Weights of a small sound classifier.
Model: norm layernorm, patch size [16, 8], layers 12, width 192.
Training: soap at rate 0.0035, batches of 512.
Data: trained on read English sentences (LibriTTS-R), 15625 training examples, 147.5 epochs.
Rows from block 9 of a small sound classifier, named by matrix and row number. Rows with one number within an expert belong to one neuron, the router's apart. Each number is 128 + 32 x the weight over its row's rms, rounded and kept within 0 to 255. All counts start at 0.
Before each expert's rows are labels from the 100 clips, of 14848, where the router gives the expert most weight on average: "responds to" is what is common among them. Only what is clearly more common there than usual is listed. The data: read English sentences (LibriTTS-R). In brackets: how many of the 100.
# router: slot weights (model.blocks.9.mlp.router.weight, 16x192, trained with AdamW), inputs 0-191
# up: expert up (model.blocks.9.mlp.up, 16x48x192), inputs 0-191
# down: expert down (model.blocks.9.mlp.down, 16x192x48, transposed), outputs 0-191

# expert 3
responds to: voice: female (99)
router.3 [116  81 138 131 145  82 113 116 133  71 135 164  94 115 140 135 176  96 115 150 139 146 130 109 148 139 126 117  82 139 177 127 143 144  91 175  97  77  66  87  86 173  61 167 119 133 165 172 110 132 134 143 129 175 139  72 116 129 132  47 203 149 115 143 160 174 146 105  89  87 113 135 134 127 177 183 150  98 135 137 154  92 145 143 144 155 127 136 152 168 192 129  82 113 162  81  90 117 179  96 182 149 114 140 166 127 110  84 148 166 145  71  99 170 126  99 151 124 169 136 128 105 188 127 100  84 123  86 133 197  95 155 100 137 172  58 100 110 132  70 197 176 121  70 175 168 143 148 132 139 125  94 162 117  98 113 138 172 150 139 204  94 101 100 128 134 131 113 134  98 117 170  92 128 149 140 131 167 133 116 146 114  90 107 181 150 123 155 129 109 169 188]
up.3 [ 72 172 156 133 148 105 114 163 146  88 161 103 160 150 156 121 128 126  90 154  70 154 103 103 135 125 171  97 143 146 137 134 144  86 117  85 129 104 105 102 150 145 103 151 149 123 128 118 110 162  97 162  92 132 131 161 107 154 120 125 135 105 119 146  91  58  93  54 118 134  76 113 140 117 195 133 157 128 146 142 112 118 133 159 158 184 126 186 155  97 120  32 147 146 165 102 141 152 148 154 137 145 206 138 143 104  49 151  88 185 133  94 148 153 156 176 147 118 134 139 104  97 128 103 164 125 151 114 113 115 176 139 119 174 139 159 158 103 128 112 132 129 133 140  81  97  92 138 167 231 122 173 128  82 100 164 166 121 106 100 191 109  80  93  72  50 118 140 146  83 112 135 111 131 136 160 127 129 131  74  76  91 136 165 189 118 141 162 140 140  44 189]
down.3 [ 96 109 126 152 110 147 116 121 119 105 126 201 160 108 114 183 100 143 151 130 182 177 176 117 129 124 143  89  92 150 139 146 139 180 154 145 192 172 155 163 145 162 153 104 140 114 114 125 141 139 141 146  83 135 141 194 135 140  88 100 106 125 151 148  79 137 185 206  95  81 132 189 101  79 112 158 100 110 137 147 160 163 142 140 144  99 157  70 133 147 114 170 134 143  66 155 150  40  48 159 125 142 171 134 135 190 145 149 186 138 108 155 129 123 117 153 114 183  55  86 116 140 146  99 142  99 122 109 106 116 125 107 126 160 129 199 153 143 121 137 123 125  99 119 111 155 107 103 114 103 125  78  55 124 104 108 126 110  74  81  86 152 143 120 143  99 191 187  99 126 215 121 201 142  89 129 121 111 135  98 128 149 105 123  87  85 124 110 173 120 130  86]

# expert 2
responds to: voice: female (98)
router.2 [113 127 118 101 180 138 108 150 116 170 128 149 182 154 140 170 218 141 182 149 145  62  74 127 127 164 119  71  99  95 126 107 137  93 108 198 155 160  90 115 143 124 148 169 157 135  96  99 177 118  98 138 102 103 110  85 126 116 166 113 139 164 174 105  95 109 129 137 109 112  92 127 125 107 129  89 122  99 139 137 166 149 144 126 154 155 117 107  63 147 165 103 108 138 180  91 174 106 184 112 160 104 155 135 152 117  98  33 131 159 164  91 126 113 160  63 121  92 153  85  41 169 122 100 150 184 132 100 144 133 178 140 167  99 163  66 157 132 151 196 126 130 102 105 103 127  94 114  99 165 140 135 184 148 129 156 128 153 149  81 144 109 145 106  98  71 169  78 115 185 146 155 143 144 105 137 105 148 108 120 129  73 116 149 149 141 123 168  82 117  86 202]
up.0 [ 91 141 131 151  37 139 122 100 117  95 139  81 100 123 163 124  55 103 124 104 171 161 154  65 111 134 139 111 100  84 194  93 109 119 133 139 130 132 191 115 146  99  92 138 126 170  95 111 126 113 190 142 141 161 150 207 161 102 123 147 101  73 109 136 141 136  94 116 158 104 113 132 136 108 142 160 168 196 171 213 104 170  97 135  98 134 134  66  95 110 148 161  66 111 100 160 163 146  56 122 128 116 114 118 128 119 180 135  99  75 113 143 123 127 151 127 132 156  85 144 165 180 154  94 130  72 110 125 152 135 129 133 154 156 105 158 145 108 153 136 150 125 166 111 137  84 151 111 111 129  80 134  69  83 168 167 146 148 172 209 114  48 152 152 107 125 102 140 165 179 121  42 135 124 164 167 160 100 150 147 127 135 136 115 140 140 134 170 128 132 129  61]
down.0 [114  69 126 159 105 103 144  69 159 100 185 135 124  77 117  68 112 112 145 114 140 112 127 112 133 132 170  99  92  65 174 122  87  78  87 125  83 104 161 197 147  73 131 110  58  90 114 111 135 178 130 115 139 105 124 181 127 131 120 111 160 143  88 136  66 111 175 136 113 142 164  82 129 139 120 158 103 112 118 129  98 113 115 145 176 170 117 148 111  82 124 111 138 119 118 120 166 146 116  97 148 178 145  74 168 169 140 172 130 173  72 118  97 111 114 113 105 228 127 139 121 167 128 150 150 136 188 168 166 115 135 128 113 104  94 148 206 171 121 104  73 151 109  56 120 118 119 180 110 156  86 118  95 129 144  55 103  84 139 148 106 113 130 115 158 115 148 124 122 113 143 141 105 154 104 124 116 155 174 196 182 125  90 132 201 129 210 116  99 102 129 104]

# expert 12
responds to: voice: female (79)
router.12 [142 123 185 112 117 132 102 141 126 125  71 169 162 161  97 115 144 125 184 101 142 143 125 140  92 155  84 113  76 112  93 119  77 179 209 199 136 128 183  90  93 134 106  95 188 140 160 167 119 107 113 116 145 140 101  75  99 104  68 120 132 137 153 131 152 121 136  97 117 123 123  97 137  96 148 132 119 108 128 118 184 161  90 118 134 113 128 171  44 153 170 145  89 100 155 119 114  65 121 140 133 116  76 125  92  74 163 153 119  90 159 151 144 143 113 145 171  54  87 170 112 135 176  89 107 124 155  95 142 149 102 157 141  90 143 101 113 111 173 121 127 157 118  91 181 104 131 124 108 123 110 135  88 116 169 106 162 150  78 103 103 140 158 124  82 117 210 109 129 194 154 184  70 111 115  81 111 202  61 127 137  50 129 114 106 120 168 160 109  96 127 145]
up.0 [ 36 133 125 136  95  64  76 157  98 133 185  92 114 128 128 136  92 172 153 153 106  88 146  65 116 138 151 129 126 149 162 168 170 124  93 152 135 191  55 157 132 140 149 137 138 113  78 107  85 116 134 133 173 140 139 162  89 105 134 113 172  92 128 154 145  88 135  37 149  99 134 158 112 148 131 103 122 173 190 161  96  73 134 145 120 143 134 136  79  91 141 147 114  85 146 152 151 110 107 130 155 164 167 144 135 158 123 106 121 136  90 122  72 145 127 167  75 108 112 125 143 146 132 126 130 118 100 137 156 131 133  76 115 102  74 150 134 161  89 134 167 152 169 115  83 113  96 108 133 175 171 102 124 117 149 190 151 176 183 150  38  83 111 157 169 106  98 118 110 144  94 152 170 139 132 198 134  72 168 136  98 150  58  97 148  58 101 155 111 167 113 145]
down.0 [ 64 192 154  71 120 115  70  55 127  66  99  75  85 210 164  61 105  78 140 132  99 151 175 135 106 170 140 127 132 106 117 108 113 172  90 146 122 119 109 107 134  63 159 106 139 160 107 127 139 173 113 121 132 127 124 117 112 138 168 112 191 134 152 186 123  95  95 137 153 143 138 116 186 118  53  94 198 133  45 132 111  82 120  94 178 136  97 132 136 142 130  99 108 139  97 141 114 121  90  83 111 164 143 162 133  81 115 156  86 148  73 159 130 162  89 157 138 172 118 111 163  90 197 145  56  75 141 100 128 100 150 126 116 107  89 136 122 145 120 150 105 142 160  84  83 173 121 178 130 130 154  97 152  70 139 173 133 148  88 121  84  96 109 121 151 106  95  79 151  91 106 122 124 103  90 117 109  93 136 139 134 104 138 136 122 143 108 147 116 113 153 186]

# expert 9
responds to: voice: female (95)
router.9 [150 102  54 153  99  91 136 183 114 115 158 127  80  98 180 122 116 155 121 177 133 102 131 130 119 185 155  85 144 126 131  85  86 134 159 182  61 123 163 105 128 148 104  82 133 141 117  65 113 104 102 145 159 154 126  53 149  51 125 130 143 186  82 121 120 124 127 149 178 153 140 117  59 163 169 116 139 104 153 116  81  96 132 129 127 153 164  95 175 112 173 138 182 141 172 124 112  90 109  78  88  88 143 126 117 118 141  65 101 157 123 123 131 158 127 140 184 124 166  77 109 214 135 151 131  85 176 116 174 197  69 101 149 142 117 158 134 175 119 122 154  87 143  82 122 143  89 124 124 104 150 127 111 112 144 169  95  83 125 102 113  86 174 201 143 180  92  68 117 166 131 109 152 114 102 150 118 116  97 117 178 126 123 144 122 109 159 182 133 158 163 139]
up.0 [152 159 126 146 133 106  80  44 149  79 133 120 108 100 136  89 117 148 104 136 121 114  76  65 106 103 174 155 133 144 180 128 170  75 137 177 137 131 104 118 176 116 139 210 109 117 111 167 118 109 150 118 142 151  90 162 123 105 142 111 132 122 114  80  89  98  92 105 134 126 163 116 155 119 166 157 121 103 155 146  97 158 179 206  90  68  75 147 121  77 167 126 162 131 141 116 131 201 176 107 150  98 156 161  73 113 141 146  81 151 120 126 160 153 146 163 128  97 162 189  90 150  97  97 132 139 114 122 140 148 154 102  81 153  93 140 179 151 164 133 193 184 144  76 111 132  92 113 150 115  89  93 159  76 152 156  97 139  81 137 108  93 134 139 164 133 193  95 138 159 182 101  92 118 168 136  93 164  84 102 113  55 129 174  89 156 171 124 182 138 143 142]
down.0 [126 157  92 168 100 142 103  91  50 159 111 133 188 135 113  61 147  96 189 170 165 135 135 182 157 128 153 134 118  60 138  94 163 175 152 120 135 131 121  94  82 157  99 130  80 140 139 105 215 137 176 119 150 133 143 160 109 106 155 182 105 145 160 116  95 134  87 145 129 179 146 104 149 135 133  87 137 107 190  90 183 160 120  88 104 164 126 100  81 155 137 170 151 149 110  80 149  89  97 172 132 116 132  84 115 122 111 168  99 102 156 101 111 138  85  73 132  99 134 118 112 150  95 141 102 113 126 127 134 135 129  75 100 125 143 141 130 198 158 159 131  92 158 134 129  89 159 165 113  80 150 111 122  99 181  91 120 128 174 159 114  73 136 178 116 141 164  77 103 190 100 123  69  74 140 103 137 167  63 148 193 136 180 113 162 133  80 105 107 146 109  74]

# expert 7
responds to: voice: female (87)
router.7 [136 136 139  63 145 107 104 114 118 138  82 169 130 174  92 120 123 144 113 113  85 111 119  55 168 153 145 165 128 121 130 108 113 177 171 161   5 157 155 112 175 103 111  87 159 146 134 151 105 127 157 128 123 115 148  88  94 158 125  99 133 163 127  98 123 166 114 102 128 111 180 146 138 156 144 137  96 107 143  97 150 147  92 106 123 108  96 153  90 148 167  88 136 161 155 124 136 100 131 153 110 137  97 132  95  76 177 119 139 102 139 145 140 155  75 121 134  83 115 141 112 147 105  43 121 116 149  73 187 187  87  96  80 145  76 105  90  92 163  94 159 176 171  85 118 109 109 195 145 100 147 122 131 137 158 168  99 119 118 118 170 110 172 134 158 112 156  63 160 157 135 123  34  85 121 150 119 182  92 140 135 124 105 122  85 113 199 154 170  69 180 152]
up.3 [146  93 133 143 103 152 124  90 101 175  95  94 170 163  86 186 170 142 111  88 143 119  99 148 136 106 122 116 153 157 127 105 160 117 161 125 143 115 168 160 107 137 162  47 164 127 151 160  81  95 108 166 112 108 122  35 105 117 141 114  68 106  95 147 170  46 151 137  88  90 126 120 130 151 155 178  95 153 170  63 131 104 143 140  95 126  96 154 176 117 123 131 166 121 154 100 115 112  68 151  89 128  97 142 107 153 144 124 198 127 115 204 214 128 150 146 131 145 133 116 101 159 154  75 161 120 179 144  85 129 147 107 148 148  91 131 135 117  99 109  99 113  86 102 128 179 117 187 115 140 145 168 115 119  90 131  99  92  71  74  86 143 150 139 191 175 113 156 113 145 132 127 108 161  87  28 117 140 135  86 110 114 144 123  88 101 165 142 118 194 138 111]
down.3 [120 130 107 128 170  71 110 115 170  99 137 193 123  88 157 151 122 175  86  76  91  93  78 144  76  79 129 155 119 164 137 161 141 111 106  76 123 123  84 140 184  97 148 191 190 135  73 156  68 109  87 137 130  86  82 103 114 206  96  82 159  79 118 184 119 113 124 101 145 159  49 100 113 114 135 158  66 130  98 139 118 125 141 203 167 152 159 174 177  98 145 112 129 117 152 128 117 186 155  64 192 128 157 136 113 120 119 145 119 136  93 137 136 165 134 196 146 138 134 143  69 123 139 128 144 155 121 171 135 118 123 120 114 126 108 134 181  94  87  98 147 175 158 136 122 158  99 103 136 148 139 133 170 123  95 160 105  86  81  94  91 123 131  80 144 125 166 181 133  74 124 113  97 149 152 154  83  68  83  92 126  84 112 138 156 148 133 145 125 167 126 148]

# expert 14
responds to: voice: female (100)
router.14 [129 100 104  88  71  92 189 110 105 164 110 154 206 170 175 158 170 125 172 136  79 120 147 102 147 162 115 112  64 147 135  98 144 162 163 191 138 140 124 190 161 140  85  88 125 166 122 100 121 130 133  69 113  89  76 120 101 122 147 122 128 155 203 169 156 151 191 125 108 155 168 122  52 132  77 114 169 151 105 114  95  92  77 114 133 141 160 124 103 178 146 140 144  95 120 123 114  76 114  80 123 106 122 135 129 150 109  43 133 103 143 184 160 128  95  75 165 167 122 126 123 109 170  93  96  84 124 135 127 112 131 109 173 107 161 103  98 103 155 144 150 170 122  97 159 113 115 143 159  89  99 101 136 170 130 148 163 166  88  77 164 130 175 131 139 149 158  78 107 172  63 184  67 143 137  97 137 164 134 147 101 158  90 122 137 140 126 117  92 180 159 100]
up.3 [ 85 145 179 157 131 117  79 148 188 121  88 140 127 102  79 106 139 155 157 105 150 165 116 108 104 101  71 155 102 120  79 215 139 137 116  93 106 118 103  87 156 136 133 197 151 106  97  93 126 155 133 161  80 136 121 158 123 172 100 173 129 133  95  97  92 100  93 131 142  95 114 104 152 138 116  92 135 166 174 113 137 191  68 114 129 137 110 123 109 134 120 132 121  84 131 122 128 141 123 139 177 126 131 140 126 161 112 169  91 144  67  90 150 130 135 147 153 177 108 157 159 117  75  41  96 137 106 159 139 147 148 113 105 199 146 170 150 118 120 178 128 136 180 193 133  82 174 180 124 160 148 177  83 115 185  99 163 121 132 166  83  77 185 145 135  87 117 164 136  74 104 108 179 101 199 136 180 105 168 168  85 168  99  96 132 102 125 148 122 122  63 129]
down.3 [107 107 124 129 147  72 123 125 156  92 157 165 129 143 126 146 128 102  99 102 158  68 109 138 130  98 134 151 127 130 160 126 118 120 187 116 164 169 100 122 117  69 126 134 134 175  99 165 104 114 143 104 127  92 195  54  92 154 122 103 157 149 134 136 164  72 133 100 150 139 184 121  98 166 131 147  96  92  70  89 119 128 118 132  26 117 197 149 148 120  94 112 120 141 150  85  85 144 116 158 122 118 116 134 150  96 157 117 166 141 109 120 147 148  91 145 207 162 138  88  86 138 108 112 185  94  62 216 150  73  96 117  89 103  93  91 137 107 128 113 146  96 142  83 106 172 109  58 160 171 113 137 110 117 125 113 102  98 175 100  97  88 222 121 137 143 172 161  59  93 118 116  84 137 151 164  94  73 103 130 156 152 117 148 155 148 128 154 167 166 132 161]

# expert 5
responds to: voice: male (88)
router.5 [ 79 174 120 110 159 149 151 137  94 137  89 159 209 134  79 160 193 147 171 152 130 136  97 160  94 162  80 125 120 100 114 195 145 161 107 146 155 130 109 143  99 126 169 160 171  81 143 114 136 176 116 112 150 104  89  94  77 127  89 161 176  73 152 135 135 124 105 136  96 136 116 151 158 153  60 105 174  79 103  74 161 144 145 143 171  75 110 167 145 159 129 128 160 151  88 161 101 109 159 142 177 111 106  94 136  82 121 187 143 165 136 159 134 168 156  80 136  90 111 148  88 103 121 164 104 185 120  86 112 135 179 154 140 142 109 134 102 124 103 176  90 106 126 101 142  89 153  97 113 104 129 133 158 108  74 126 144 139 177 107 109  77  83  74 146  85 188  87 102 111 139 192 171 124 140 134  83 183 126 125 115  54  72 107 126 154  86  95 107 111 112  80]
up.3 [131 142 162 131 104 138 135 215 156 159  87 112 118 135 124  76  61 177 137 124 125 119 115  88 125 132 105 138 111 141 168 127  39 110 133 128 102 110 117 107 149 138  62 188  94 176 106  82  52  95 141 134 147  35 144 175 133 140 122  69 118 114 103 119 121 139 138  62 184 120 104 103  73 165 122 181 107 164 194 127 119 154 123 135  46 182 102 151 138  93 110 141 107 114 147 163 118 111  78  93 120 115 134  93 171 129 137 160  71 122 127 131  92 104 153 136 193 128  79 138 167 134 157 126 121  71 115 175 163 191 131 114 109 182 132 124 125 154 143 172 132 165 139 212  84 102  94 196 114 192 115 126 124 130 126 134 145 171 127 119 128 104 147 160 153 130 129 145 142 165 145 131  79 114 122 139 179 106 140 146 121 155 103 117 114 136 143 184 116 140 137 179]
down.3 [150  84 105 106  77 157 141  67  70 128 138 103 133 193 107  87 143  95 166 155  98 106 163 121 149 117 148  80 137 139 117 137 115 174 188 186 164 169 150 132  67 136 142 113 154  51  98 142 128 140 101  86 131 118  93 117 144 104 137 139 130 148  91  88 150 150 120 177 114 153 161 122 121 130 183  80  89 150 182  28 119 152 114  38 127 115 169 115 118 178 180 120 161 102 133 113  34 128 137 141 110 158 129 116 129 121 182 142  73 116 178 167 102  65 121 103 120 146 150 113  90 124 109 154 117 107 105 105 133 126 123 126 129 167 113 152 114 119  94 162  86 123 127 102 135 117 146 185 118  80 159 127 173 183 187 103 114  89 164 191 142 130 137 125  94 104 112  97  98 204  75 135 126  70  95  97 127 128 128 110 133 192 115 124 135 145 166 121 167 140 127 120]

# expert 10
responds to: voice: female (100)
router.10 [106  75 117  90 174 114 101  98  97 164 147 176 173 190 138 170 135  98 140 135 165  73 136  98 103  96  95 111  47 141  96 183 119 126  91  95 153 109 132 131 110 163 129 152 118 110 152 130 152 171 160 145 172  76 109 130 108 121 169 158 135 147 138 100 110 176 173  84  95 121 109 108 166 153 110 141 124 101 118  76 151  98 127 139 193 123 126 141 158 118 123 125 110 127 129 132  88 132 167 145 168 134 110 175 184  93 122  84 102 185 129  82 140 113 110 133 150 127 148 181 142 109 139 128 122 219 147 149  86 126 126 125 150 114 158  78  87 100 112 133 170 143  87  90 162 142 148 119 179 119 132 123 168 156 146 126 173 137  87  81 151 160 150  70  78 123 139 113  55 105 162 226  97 174 119  94 131 120  88  94 147  70  60 173 153 195 100 174 125  97 109 107]
up.3 [151  66 176 185 127 140 175  92  78 146 105  90  70 115 114  72 146  85 124 168 139 147 107 173 150 148 109 167 109  82 107  84 103 153 133 195 129 156 134 137  64 131 175  54 120 108 127 105 145  91 107 135 156 109 169  91 160 114 130 169 100 143 148  96 155 136 161 147 141  97 141 121  92 102 126 128  88 117 153 131 146 147  86 101 103  92 147 121 113 140 144 160 118 169 161 153 134 115 127 174  56  98 105 119 126 136 183 116 186  91 138 122  95  86  90  48  81 172 125  85 135 151  93 147 108 103 157 138  87  76 146 159 115 167 189  86 140 117 129 138  73  91 115 177  90 101 164 101  67 132 136 106  60 147  82 103  92 102 165 149 122 136 159 199 140 163 132 115 142 185 104 114 124 101  90  97 143 146 154 175 131 157 162 141  76 126 100 128 145 134 191 102]
down.3 [ 80 150 133 139 129 128 108  90 117 145 139  90 127 170 137 116 165 126  72  80 149  79 152 113 151 107 155 105 167  72 116 222 104 110 104 115 144 132 106 146 136  89 123 196 134 122  56 114  87  78 125 118  86 139 141 140 160 159 122 128 114  72 145 117 172 160 113 142  65 173  82 161 112 127  92 134  74 142 142 148 100 120 129 157 147 167 194 126 136 153 108 113 186 125  74 153  97 177 144 134 181 138 146  94 135 125 123 177 215 137 118 116 169 124 140 171  77 125 117 171  89 120 164 114  97 128 156 159 114 125 131 105 121 187 125 135 113  94 131 149 128 173  80 232 114 141 112  92 136 164 139 146 162 107  97 134 111  39 169 143  99 130 116 117 125 166 109 115 138 113 157 119 109  82  80 154 140 138 165 207 133 113 146 112 111 106 128 192 194 144  89 159]